Rows from block 3 of a small image classifier, named by matrix and row number. Rows with one number within an expert belong to one neuron, the router's apart. Each number is 500 + 25 x the weight over its row's rms, rounded and kept within 0 to 999. All counts start at 0. Numbers have three digits each.
Before each expert's rows are labels from the 100 images, of 14976, where the router gives the expert most weight on average: "top examples" is what is common among them. Only what is clearly more common there than usual is listed. The data: telescope images of galaxies (Galaxy Zoo DECaLS). In brackets: how many of the 100, against the usual share in percent.
# router: router (model.blocks.3.mlp.router.weight, 16x256, trained with AdamW), inputs 0-127
# gate: expert gate (model.blocks.3.mlp.gate, 16x128x256), inputs 0-127
# up: expert up (model.blocks.3.mlp.up, 16x128x256), inputs 0-127
# down: expert down (model.blocks.3.mlp.down, 16x256x128, transposed), outputs 0-127

# expert 4
top examples: shape: featured or disk (63 vs 30.4); edge-on disk: no (59 vs 24.7); spiral arms: yes (48 vs 18.8)
router.4:462507457509535520470516485537493499516526526506481478495520497499502504494502517514514505512461508533529477541479534523441528504482462488503472477470486492483531505540517521510479507489491489507468498458531489504478488479490506513515486518483504450491527460495535508441501505510520472503464497533527516507535494508434522491501448522487522529509509533518460509459460498514484490532500
gate.2:490474509506528516512492499514449486547445530528544444488468491542527516520504485518506492506462495507514470523513526479492445506489537487481497544479497507455477533527514536496516502484478514504514514493466510496512523511503488506496474508500532521510548509493523471471525498499497478550475441463521508496557511514525498460534486470504537518476517521523540493510501537513502517529514
up.2:487484515502494445467517478507508520488549461497502511506470563501508524542469518478518496537535545525498532484544517526489489499535471492471524479540537477490478520452519499453500506464482521520451524490525475489521480510503478481511478526493471487523501494493447488507471487477476477458471497499449499504521481495476484517476502524516521503505518531503489518512464481488521506517541
down.2:481502481506497529525501506492490508502476543519513485489507546522487477484489495479491477530448489496519514516526521516497432485502511537473477518514549490492476517440520515489504485480504477513545514524471500478535510518485517508459470498531509519531558497466525473477524458514451556509499485517534508560509486525490458491457495508504485471511499488482522451526502507490489407529482
gate.3:505497492510508508511506499534497492467524511513536487513488510511521506496531497528498504463487486496482581539531454558515532498481507542504482522497511543487475483508473506548538517536514443455506479501473473520550513517523489515462515470484484482475485522497472505506474508514500537513526496483486522512507476537479477510502513504535491477509486475557526493488509429525512497516476
up.3:499521498508507465480482533438452490465510534534535496517480470511518464477455507509522498466507470501497507512486525504520453466528483497561514528483547545469536506472531484480506575492502526465553485489513477489493489522483522458465511484480478521529472511544483490534475498520468463457517509481504532488523503510484491531513479453478478533535519494528494513510473451463510491525499
down.3:518534515543488525519478503476517530512495516482491453481514479487477531506500450480488505459521501496501484539532467507470496513485465499546515501503538527512504491531484478561486511522499515495527456454474478490530525509491498477497473531489488551475516469495495489497485484466522480492518500477523509548458527477507452522475506481487492484490503434522485486487474496493441501470494
gate.4:453462490493495508552541502504517518508507511497526533521486497483470496522479542534508458516491486458477457498485493504491432470521495505511458478517504471490490456522511479474534512472471479505521499482524514503470516521499469494503456503486515533525531478490522519459515474504476456532496539484479475508477443495480484477487478479490512510531514493541480507503523514506490475538509
up.4:485511477489492481472490523466499502487558489493507493483508492457517538508489455508476480509535495521495555497529505452525514487508485513469499529524485496496484483511465480496533510474477508511471490481509486514446487579515552520522516523531491469497500529470486493529470531508479485504469450501504502512467490470500494470491452485440506492500509528532462546529533522498497458505482
down.4:493487515515538506484463539542519495535518490489494487457481504485502480506473433480489447463473515542519468476523517526491469491490481496486544475480542495559535471491510487519497517497531511458477534491501508515516495494484534481528488493510485480507497518534544483532503542481543505484483455510464490473504524470474507439526511500498509524493473419492514466500501468499498480521490

# expert 11
top examples: edge-on disk: no (55 vs 24.7)
router.11:468474496499527534474543478515511484520506510463484511480469506478468535491519492495480523508477553484523514464488551467478497528514455532508508496502501516485542493499470559532507499455518519509483488503560489533485518524508494449482507470531537496452591484487521528488498494511478495524487526491486493515496533497498484485481476511476512539485512517484481498511489494480511492497537
gate.2:516518454496477467483479512502502514464471482473484493480484475513447468517502512496548462516477554515508494509524482477499446482492507506477481509471479512493505498510528502530520535486506520531499541503528470505546491465491544514501537505499493534494462493456469481478508504545484518509501507519516502513447500482524464531514528489492484514523513488532456494517522457490509456478545
up.2:518491501484504507440530486526487499487512491498484525495483489484465520492542517560498459505492510511516503493491473477494524500537498523455505463478532503496511514534509497484511504533497520522509531493484510467511477511480509489536478519490523487486517474484462471503478463519578509445477499480473481482504500425464477468492529493529515476512498434509548477442506520526511504508470
down.2:524534504482483477496524461512474535500474505516503509479460499504562503549485488479508496505488470476535506520559488518531504540530529492465490469471491471455490461501482508507529457512461510496512541555541518525517484473508501516518484503457498527497531511507515483474484470565480527513502510536496513517467497505454534538517520482515512530504511484506547480479509525497498477501501
gate.3:475533524529539467532501477509504512469482499495465487523504502490524486469520496507497509539476498506514477488487482526503468536466520494488487460457460494526522461459492465501476489548511506490528497491491505522482494526485489513503481460472486496463508505482486485495475562518527494509496510481447531482533473500538500454516440528516462496458549496476496516497555482498488510537517
up.3:487443518532534525487460493515508469504500462474579457502461532435508496494449550461483501534518518500528503462495487456520451493520500503533562518490546481492503474498463519501489525516500544528489477498513494504514530554458475523479493537504530538515476497460516519523512478507521516508485518484546495503494530514505504485471459484493502487474490460475536459505517512508515472519548
down.3:487483499530481536542505502492468501479517479473446557512510516454539511528524505475466503528487482497507482501525500518540560437519534507539524458523456490487497503501452543501489511516507521520517501490506478498499498439483513521461518524478501481515486465493535495519487469521528477488477507536499499462459450493514491465484529528498503494505475511508515538466467489508500474544495
gate.4:476502480506518498465498519494525474482501443515526495541466488479534480469482484519469552524512467460506475438432506499507516518532470498527483495492500566460459505510497521488512510494515514472496501474493480492497471522487517517521543476500534540483515492487513542534528469509490523526504533500479529468489471477503444509442494429496508519496515489512459503483508517529572492489463
up.4:461542499517522453464499495479446517505506499465464481511523470504509519511464483511447456492526496480491472497517521467499490476505520490492501494498531518480551468480500457484521524516482541530491541509505451500547493490461463491529505505499466542542503500488458548491503471503489527470494483519498542475505517537501501500491529537473498477487518490471496529478500515451492500486504
down.4:509505498496472467493508500500542496478485509512509470526510466494468472521463477486542487454517511506490507469513481493507514504488545491524518499503516491493548484507526473486501484508520481490519459458498513519498495453508520503526529508476522470470535453525461542490503499564507525494492498474484565493485532492487514472477494507499456500529532545485532465524525510523450485498471

# expert 12
top examples: shape: featured or disk (75 vs 30.4); edge-on disk: no (67 vs 24.7); spiral arms: yes (62 vs 18.8)
router.12:489508512547497550449514469520442490490509505531475518502474503521531510450520493530512530489504516535506516465567502493523547499475489509488493511494454493526508470527500471498515499486511490484492482487523515561519529508487440504522490534526500504478480472479483483488472471505516495550512526506513471511478525517476514481506495532511493524527457511436509503509495521502514507505526
gate.5:496493502484494523503500512527501497491458495501493513445518518509514528500503520513508501486507480511503463560522469516474497457542474472484513516498493516570483524487466507535502520486485502500546554451484478499478496479485484509451534507499488566519485515526475508501547481519508518477520484497493506564473536476505466506522483568482481490485508461510480509477522480445492501513491
up.5:505479462468474518502473506507529483506514487515511479527516520541481498542484487486512477546494500525510518485506507521511510508552488513485497496512497486528485514491510523493482546507510510469498491514534573510536563484487479482483483524525485493467436483487521502487463449483482524467484532518464477500495543521548454495460545480478454510471478512489509515509489479480469508482498
down.5:454511482484492529478524477463463532474509483524504484536503516525473483511506493536464458508510527531507505519494489465510461558473517486559501488456521509503516527500511506528466496440504506531446527523496477487501441514512494478489503462446438496486476501498515532516511524479536475473502515510502512495472495469499529464500516483499497484474536456528532513477499510513461502539542
gate.6:541504502504486531506488475482488503444494485519549495504484465511510483534489535464493491493508478512493498493512481498525506437493512502485504478522497539458535487520524492484509529494492547505539483516524464546496544530489531507497487468505485478546522507502467508494495507491523520440514493495422488495511496499486516498545477500504495504493516501510517531475485516492491492509524
up.6:497526496493484476458524494486506443495477488482496476512477481444449533515513493528522442506464486502490530490469499504498519543468481530447534514482515477478483504505518554487513477525495503498519480548515455468504458512449503508475507520502483501532501500504499491541457511495490474505468455481514476525482521510499483479501526493504506511535491500504491490496541481507538513514516
down.6:555476487493504491508531484499529479462530497490466493499493494521534533535513566491513484444518550511507526514519499517522505478459525478505460486526509513500508483469479525482486494507484482536521544516507472519565510478498544509500472477543514454501436450511498498526515495522501529467547485520501505530513495465529505512511525534507493433510571509496481464503551518491524509519530
gate.7:532435509496491525481479502474524509490454499487520462471533477528487509516473525497531515459473506464507533498501532498516478512507476537506505518467481551479506504498482528494483526570512498499503526492474519487520479480476524473522512489493526523501447493564464464484484466447502524456512497505476495470490507481502495484496569481476484497489523524494466495499461481491453522502464
up.7:487444460474503474566497473506538465462502499504503499466489478468532548492518489529502495478534474528467523516521516476513483499508505520521476522513506461532466555469513499561497531532488507459532507505502464500505550465498487478494467505539505536478500524477490479542530500490475456552538488523493533512570501481520505501525456524490528484471479505488506478474562511524521464497493
down.7:486521503469450462527491486456466499522483501465468475492495505506509504505490526446507456514482481514529458488520506510481462515504510515499488494470510541478545538466500522514489520477550539509498530522506482503457477526506513518484465471498500464514478509475511513462500471509519490548504504476477500464507516516393493530462507488491494456486497506512529476524493503499514536517520

# expert 2
top examples: edge-on disk: yes (32 vs 5.2)
router.2:474513486493539525511525528513517496520489557511491535502470446486538478513517525509433511536448513496480500503504516480490518504539445536508484519509476502481511511517517518543481497499523516544477484492531509517539481494522514530481490540533498474470549523463536496494494508542490524507516509505530523517508485488496514492525448511478484490532488471492476506525466495493495544545522
gate.5:493499492514498502483512509451504570487487514465507515488465434493488543501507510516477525442474536479508446460474481544497521516510515553530512479511466505468559486522464505486508473494495534560505459528529495489468481532514487500515542507460482473482459469523505501491470497491523517518475500510527524514508487524488507517557519487481498477509458509520509475509520515520463478492489
up.5:487477471568490501532509551514498483522509482499496498506543537533493487476515506481525453463507479514541495523524479478457482496483457497452463550462517497500547512474519536480517460523510490494463518558514425516498500483495481470513490473454520491488490477493504457523527496527483489523491495473464512526539512523478562459490541483516513487491471475487491479483474522514521455503513
down.5:519475490576481490476542474502509477469472500510496491534513527427515552504523503497502511472496486506480461507511463466446543498451474470525503478467524510482508517503493511520491496514501462492504481513502502481492462533485532507495526499489487527491470475510510476454467475488504553480506479509525461508527465448511494508460469523519515480487474468524534533547460525483533545540487
gate.6:482472502496520536472516521509517533510505491527517510524547482452474503514508526520495500552482497483503487497486540502494524496450484514500472498487450496511490492485473505462504509504526497479492511460517499466510510460506558543506534524510497517478527478450495537516507491476513488521478489517487452506561489526499504468479497508496488503547443498536496507492494450521467486461409
up.6:530517522498498464480515491528529513517479509518531528502489491486500505557490482488498442514494455523528493461478474507520472523452563499503492519509476472539491486515521498483489494476500474504504497510512537513481491470512470518521501476483495450507534506489488509492474486461469488518473503498469513521533538476493493497479495506461474499539499523507564487464539481506506512487547
down.6:491503488484512528487488489538527479503487530531489506512528523505537523525495501525473430497482506452461456528466555484537461504506505524457453541508527513472530495481549487514484513491541508536554485529519504521489505494553497509472472465519505489502489506533452490510498508497507501507499500460495507515469464485501484504509458496521524553497487452477481536494500494522518527465455
gate.7:498515553556494527500488489439512506459538510497473489500496522470491507469496514511479474483501488502506522464489517472523536486525451496472458506518532491483475453479458467475498543498498517532522509492466492483508498474446491485546521485519508529513489521534497521529515496467552502506532476502536509498511486494474470474526479528581490471489484455519475511528490467487461476489500
up.7:519483475529472468490478504503499499491515543503543516453459573513513504468502542466494484489481535471521537497485502496503491491454481503463517534556567482490481500527503467527454523491504521488523502518441492487441437477489500480505509473477492517528513474515476439491497467448521520513501484552526544469471506481505508504464479541492526494441513508487532474479544496511483490481537
down.7:485469512534510469497491523510506505489545474458470491482530511521456537524528520453530464536528475486471527501543497504472484517499508491515475495461535495506547498506496501477523496496482524508531482528523477524504458510526477482473508503500541487551511478444547490467489512480499483523482501508517522518481468503502517506486455473555481493462477457447504494463542495482509468504515