config = dict(
    arch='vit',
    model='image classifier',
    dataset='telescope images of galaxies (Galaxy Zoo DECaLS)',
    train_examples=22083,
    image_size=48,
    crop_scale_min=0.5,
    horizontal_flip=True,
    translate=0.06,
    cutout=0.25,
    targets=['shape', 'roundness', 'edge-on disk', 'bar', 'spiral arms', 'spiral winding', 'bulge size', 'merging'],
    num_classes=[3, 3, 2, 3, 2, 3, 4, 4],
    norm='rmsnorm',
    norm_position='pre',
    hidden_act='swiglu',
    mlp_ratio=4,
    head_dim=64,
    fused_qkv=False,
    bias='all',
    qk_norm=True,
    parallel_block=False,
    inner_norm=False,
    moe='top_k',
    num_experts=16,
    moe_every=2,
    expert_mlp_ratio=0.5,
    experts_per_token=1,
    shared_expert=False,
    patch_size=[8, 8],
    conv_stem=True,
    layers=8,
    width=256,
    positions='learned',
    pooling='mean',
    mixing='cutmix',
    loss='cross_entropy',
    residual_init='none',
    optimizer='muon',
    muon_scale='match_rms_adamw',
    learning_rate=0.003,
    momentum=0.95,
    nesterov=True,
    orthogonalizer='newton_schulz_5',
    adamw_lr_other_params=0.0015,
    max_grad_norm=0.5,
    gradient_noise=0.3,
    max_steps=14500,
    batch_size=64,
    epochs=42.0,
    lr_schedule='linear',
    final_lr_fraction=0,
    warmup_steps=290,
    weight_decay=0.03,
    adamw_weight_decay_other_params=0.05,
)
Rows from block 4 of a small image classifier, named by matrix and row number. Rows with one number belong to one neuron. Each number is 500 + 50 x the weight over its row's rms, rounded and kept within 0 to 999. All counts start at 0. Numbers have three digits each.
After each neuron's rows are labels from the 100 images, of 14976, where the neuron reaches its largest size: "top examples" is what is common among them; "patch colour" is the nearest of a few named colours to the mean colour under the peak. Only what is clearly more common there than usual is listed. The data: telescope images of galaxies (Galaxy Zoo DECaLS).
# gate: MLP gate (model.blocks.4.mlp.gate.weight, 1024x256), inputs 172-255
# fc1: MLP up (model.blocks.4.mlp.fc1.weight, 1024x256), inputs 172-255
# fc2: MLP down (model.blocks.4.mlp.fc2.weight, 256x1024, transposed), outputs 172-255

gate.556:616498500499513504402460560584539591428523500492532472521447568504531584504550455481491559471478558550525473537494542523487600510531545450471453475514433505538489476568399467530511586399630457475494552506508557458508544502527361512565465443472512525535
fc1.556:486461586551425467485552532500473425483486570598417555457474363495510536423549482453545540503511484524477521469593502471488466454465526471500549481491499532551518479437535475523512512534582428468429517576493485556528397562547460581557472446527521541431
fc2.556:500534415565470579513519414575385556499521538458509537535589532493493496650471506510493438484540537571446499509500543511620469410507538573521446512470596441473422521502532539441525534543505487519455476582492546463481490562494419502393547478482639489467
top examples: roundness: cigar-shaped; edge-on disk: yes
patch colour: brown

gate.393:542552435462432485504491491405509544546529520531480507508552491427459365565488498416524496522531479502502587521580471498572513523520442528548500423543515493501505592581548496471442554437489491482473556489396556438484444419487543406613490456576561491546
fc1.393:589523465521529514546520521445456491529540478498545534428679467451479577493461451541490550467445483524446596573582479529523471445490453503475516467455517538431568450425524441511517473534521476536539446466527438568551490511520432476409540426430467357545
fc2.393:476450512524476537520505442479456585555501508466413536555513512406521546536485509471574493561439463580547517378450554516506547441498469499585461498444430576427448566475578519558461445421576526526521515467505482486449576573504524375481458571586500470477
top examples: shape: featured or disk; edge-on disk: no; bulge size: moderate
patch colour: brown

gate.422:514514444517483444401514539525569463541462464483471481518460485562566563520532572438439465492584471493528480436469561400467465412544516486588511498524549591495499617487509464524536480537450519503514593483556494408553466530526457425510457512494507481572
fc1.422:467512461521569590491446548509589448532531474496670502501481451500440467530442526507481445449439425476558490523424538549595454422523499529488558446362499445587485546481580371516495415566514514465495536588527464447506390558353511545499540525533477519470
fc2.422:443502548505588654570500518530506427503443496522506509434542495536478503549459489465516514483514542564578495501598475477492550536547460451501535474487463487509500517431545543609458533425489571413472517506537580551404496498454415466620558492486472514501
top examples: shape: featured or disk; edge-on disk: no; spiral arms: yes
patch colour: brown; grey

gate.652:552491500472513569505565469545507477509381523483572580553412487503494503535538451447497532493457495508579453501546543413582464516517400444463521430497420481463475442490510494469492456475520468537502416597494426525537517614509436447501467535524533596441
fc1.652:520451518412481594523457532468515509512519453469471457443447468482514530558550591533480470558494532420520511458472492498486509502537477547625569531504330548510492488501483557467504544560588578505513512503440482577444499589443509537434486504461441496503
fc2.652:403544514554544429436477481506500564492468592486572460485578432452574427475501495406582500516520533560468443469552526465499398515524454462519537446532497540501551485508551488488509425518488441515507502479421494508498514554494479463541554501508515488451
top examples: edge-on disk: no
patch colour: brown

gate.83:544496491478524421532453575564511461460573501464624388532496609439441500437591523508551552479399466509561513377517435414468493429525485538592554445442504436505520421478599518510475518520502474574450543439530468495523430454484504453441592499565501498569
fc1.83:519529600537506427536546521513508438434536504508476564549495548506477466504462519443529388499513560455496499539507452432530454411450573540431478479474538424531426437498555363466533503423484428595543461451600534452602497475568530535483536567551611444498
fc2.83:526493528481517634485540548488537458502459490507492490457484427385376565530504602458447499518469504445521549561452440578505573464523470529542518545468598495514491465500542481507478465493490542458495491573505495542610553458443458493502480524501417423530
top examples: roundness: cigar-shaped
patch colour: brown

gate.368:552466458519556575524549525537445498499462508587551559516454440511545568496588517465496401540515445645490426517471509402492526475574523517597504501625448515519516502476547497452476500453497528513475501553532545557389472465541550486549563501490500532554
fc1.368:473491527501478445560518496464463479480438578388596479426516504551573577447525494438516506482425456479469495405456494529466480440495493537515584489472451452513502465424492461526522482443459362469499534554502540536518430453535466545410558506457376511487
fc2.368:531511393466570476539547484490450554514533557589526479512553520522509453514466534497540486456526510488475489428586459519477618500555444447420517554466492508461493472443414512506506414540416471485394546532444578498508507468508467537486489399555471499533
top examples: roundness: round
patch colour: grey; brown

gate.710:467511579490439522516517524505511502547550544495372535592484538585515515484479536503493546409564459504444591547495550471475578461561482520497490535511482581511555499565530550552423580404422491528520472470494514459527417516508433533562519433574516498529
fc1.710:512587462520475450536474474477481492457468455447567532468575483570470415446532456536490384457540478517515468551549497498540471520458498574517452421501557445454507562588479470566568510510506528463512445568622504556538424528576430460564419513427506466450
fc2.710:485404607501471494529570454593416561496525494477460507472435525476517561518453496514489571426556444540484521549448485481518450579444496510406480543483452476468477448513483492467428507517511470567529549439467464513420435550441492482411511530517532493511
top examples: roundness: round
patch colour: brown

gate.758:443477425586545527534458540423560519558584486501460496551569397613566501512457509465495501465468564594601465519446514443523497477515528569468483472462627574532472566457411414506519569445599579488484482465514535540515492470570526457461499413460525485520
fc1.758:499550481435585587503459525455403478563528550574506505546459471518449473490498470548520462494529502467481492538508595496538536557519490569548487457374491481425460538519511505431466488484472588509527513468530605505497559489457458571454432461652492461600
fc2.758:477553481392485504454563602475398535515490491516477457418632559507571476644597498505530509503414557468430476458512471473514463497392478501444495445436565517493585514445541462503487516493575593473538501532499449604511540466550557516523553475442412423490
top examples: roundness: round
patch colour: grey; brown

gate.497:500596458442452408522547497576474469473488485503532534482525399442543520540499537462602445486504538554456616542457436537529488559467456473434517445408455524574454495559515504517561482405505542588492522585494494467432563498450623429503524483521551532503
fc1.497:468537509562477493553527576505515482535432533524558443544410480569505513491548512481566473460458446535490505524463399491427459435495450496506486502502520499469438454556545529539486458556496502443541510560505530426583414522448540363496486433481538509425
fc2.497:578506532498550438516454526513519434575447505469541488536456532506518569517556420481427497575511490470591514487451458619540451463582493456492561538497549499534578439450475483527537496502528561538508470466541468500566517506410432386551566587553507515486
top examples: roundness: round
patch colour: grey

gate.262:448479557541499528540490497501536531525442558515521425521481518467552518507546575544456547490503457450513540467570520568484476481525535487507438529458655474513460508493530524471439504599560599476642475526431535485519551554413588581411489464476498548514
fc1.262:446618555570527453519457587485525474500441483481500554487548504515465468517482421519438539409476473523573557530441585476465508527517504572428489393535532547453549489555506476468450484621560536567494501524505448549579448529476469461521521507438466466464
fc2.262:522518489466481480539405536398519476620484538524475486531513498548458547548512494427461558579436490437515535492535464469554476484582572488604547567529631542431460493504495582531452573447471484349568554505557507478443537515506535506494559528398498463474
top examples: roundness: in between
patch colour: grey

gate.502:396582476523474587510553534468490524500552468427559501455469443529562475458500503504522586589556515538607510524430522470452509607478434486473522537501407598466520496533414456477466449494511536488551493459403498422593625507502439563580474429483486460458
fc1.502:403545598431474488549432517348546581586434493508536524512456489433452485479518451529509535545447500469451596499500459523421475441573381522507545557548489493482470583604391531431475508530547571582480545549488508429432510506485427519523434568524478467459
fc2.502:509411556437515404484517524430555558415485549462462507465435461590461579424593466490448412530504448517542491548375529517402477546528537535543523500488479509468496485443480529568432453532452521519545531471463419498551565418476529484398504486519493458508
top examples: roundness: cigar-shaped
patch colour: grey

gate.148:423449480521473451591565536573426498492467469469429429476465559517481494528533521439456510472504481458553483434614581539568524561543503596473621556488476535436480527559486553482518516536506456472453376554371554563466513528470520436508479467468563530494
fc1.148:531549481534503508511450520516484507527459519546510505361550492550575471615495410508477482506533534458376456481557490571570412542465497466475546499442505493415509485503441467528482572405559528464546496537446603385515504396443502469429456511572530478547
fc2.148:577552467475444542545488455468530545460465566500419431392454485407457494534523479525466490592508520435358474491460501529525561423516485505502494487455527568527470478644503428459506495502540560547402432524542514530578493524551414531483580456443475520498
top examples: roundness: round
patch colour: brown

gate.674:499471588525525491534450479542564489485546467398523463464555552396459405483517530572580422495568576469529428446546453534520391523505512497613499519491529522491502492494441460396501511448529554472478485501564480506475666442461605471456507492515427507536
fc1.674:546383512525470556502578514476479491534446537496425527446511537495564487550552530539599454494566495549498572573422398427513533519535572548585424547441453529455537364526520524500424434536510555444577515528497484485521508614409477498563488512496444437535
fc2.674:518528497469415499489402396380504427502465531470569449432540454396530447463471492448499423597437517486506526525468497537499522608563458536497516548509535501493493523570540457517409465508537482441502561491455444523561527505576469536514470461432530548572
top examples: roundness: in between
patch colour: brown; grey

gate.744:513445482519522429413379454459492452515499474604464497461463575519412450390476526506532404591484551422495487587485461544500558603526484516500539541474491492537502484468421486477481500527527431473535433528497505514572508547511502595609550417490485470461
fc1.744:544471538397457454472528515347480485530505519435512468490553559401472507554504531437525413498530450405491576492476624451533479565529510453406532539454610488441474464460443539549527509498533595451527585578454449550499515498490565537443486460547496452495
fc2.744:451458548445559516523480505437518447505532579423498502408534459488370517533554420425474519520462469471541433483452487465475420483466479491458520489577504492492478479506519622455549466521524481560454511569480441566546553558334463568446414546447499428493
top examples: roundness: cigar-shaped
patch colour: brown

gate.641:459521563471527434421562370544458463496491564482579481470504582450518472514434515481540604544537583485470409483468505459516501565542475482480425519548577494422467566451500519454459504544532436563499504440421505541547520440485604516401483529556487496562
fc1.641:482534466455461498477590473525492537524455482573572494435432557439519558509461477563485569340711497501487511532510469447491518538516415509500480443444427516522458496471503442450499456449478491523468476512497484402469446465522451444569499560489490542496
fc2.641:531479502607458545622508490558491469534550550504519521545531447566517597466526482563463457470624513530464536512492504453499529576463512505525452452521538588503623590603587471512514541479539485486560493510545466474448496416496432432435434447538477485516
top examples: roundness: in between
patch colour: brown

gate.603:593504415481539501581457483510486405470464598480472439523535579595474526473560493409498484463421464464510560424475462544557596507512565534497546454550434594415486452494541503460446491535473521338444379533478567482451607522498523500445500463402454445428
fc1.603:521466452541448497517434476534550471430515551563617493496335486548546489544591519491454508541558471474501461435507513422516416549468543523518455515464480502436472478516535501507519453514543541547535541506513508544558531478527531603473529528490527568521
fc2.603:475448427400434483518551522430469425479446473538615451513550508554508457497475497543537462533490441417637533459492496488409345582438402567466530430488519529534503551413397573465503533439489473462516588457494485547496403453480442568569457537572521389535
top examples: roundness: in between
patch colour: brown; grey

gate.57:492563531578489567504523534523524499504526481467599496483543422505433478613548476463441463431474474436400481553485382471493529492503504525504530500470544482461471548515446454485600459522431516502511377462504542587525598474570520588481545540478461563456
fc1.57:568498449461492539519477472548401584465504434444499448441449549502461489491593566450410532507428583439510424538445420488551516577471567512455487430540524451560597550467505516486506526495480541553515519585480517495407543380474547500473488451537449521533
fc2.57:450500400559501486492608452518429511520478505421565513474468506539492483527472584475484425542549493469413509505506554525473438447502484544581489522523537528493447562461458492559504514512446577500495500534511479500533394418507509438452443508439498543447
top examples: roundness: in between
patch colour: grey; brown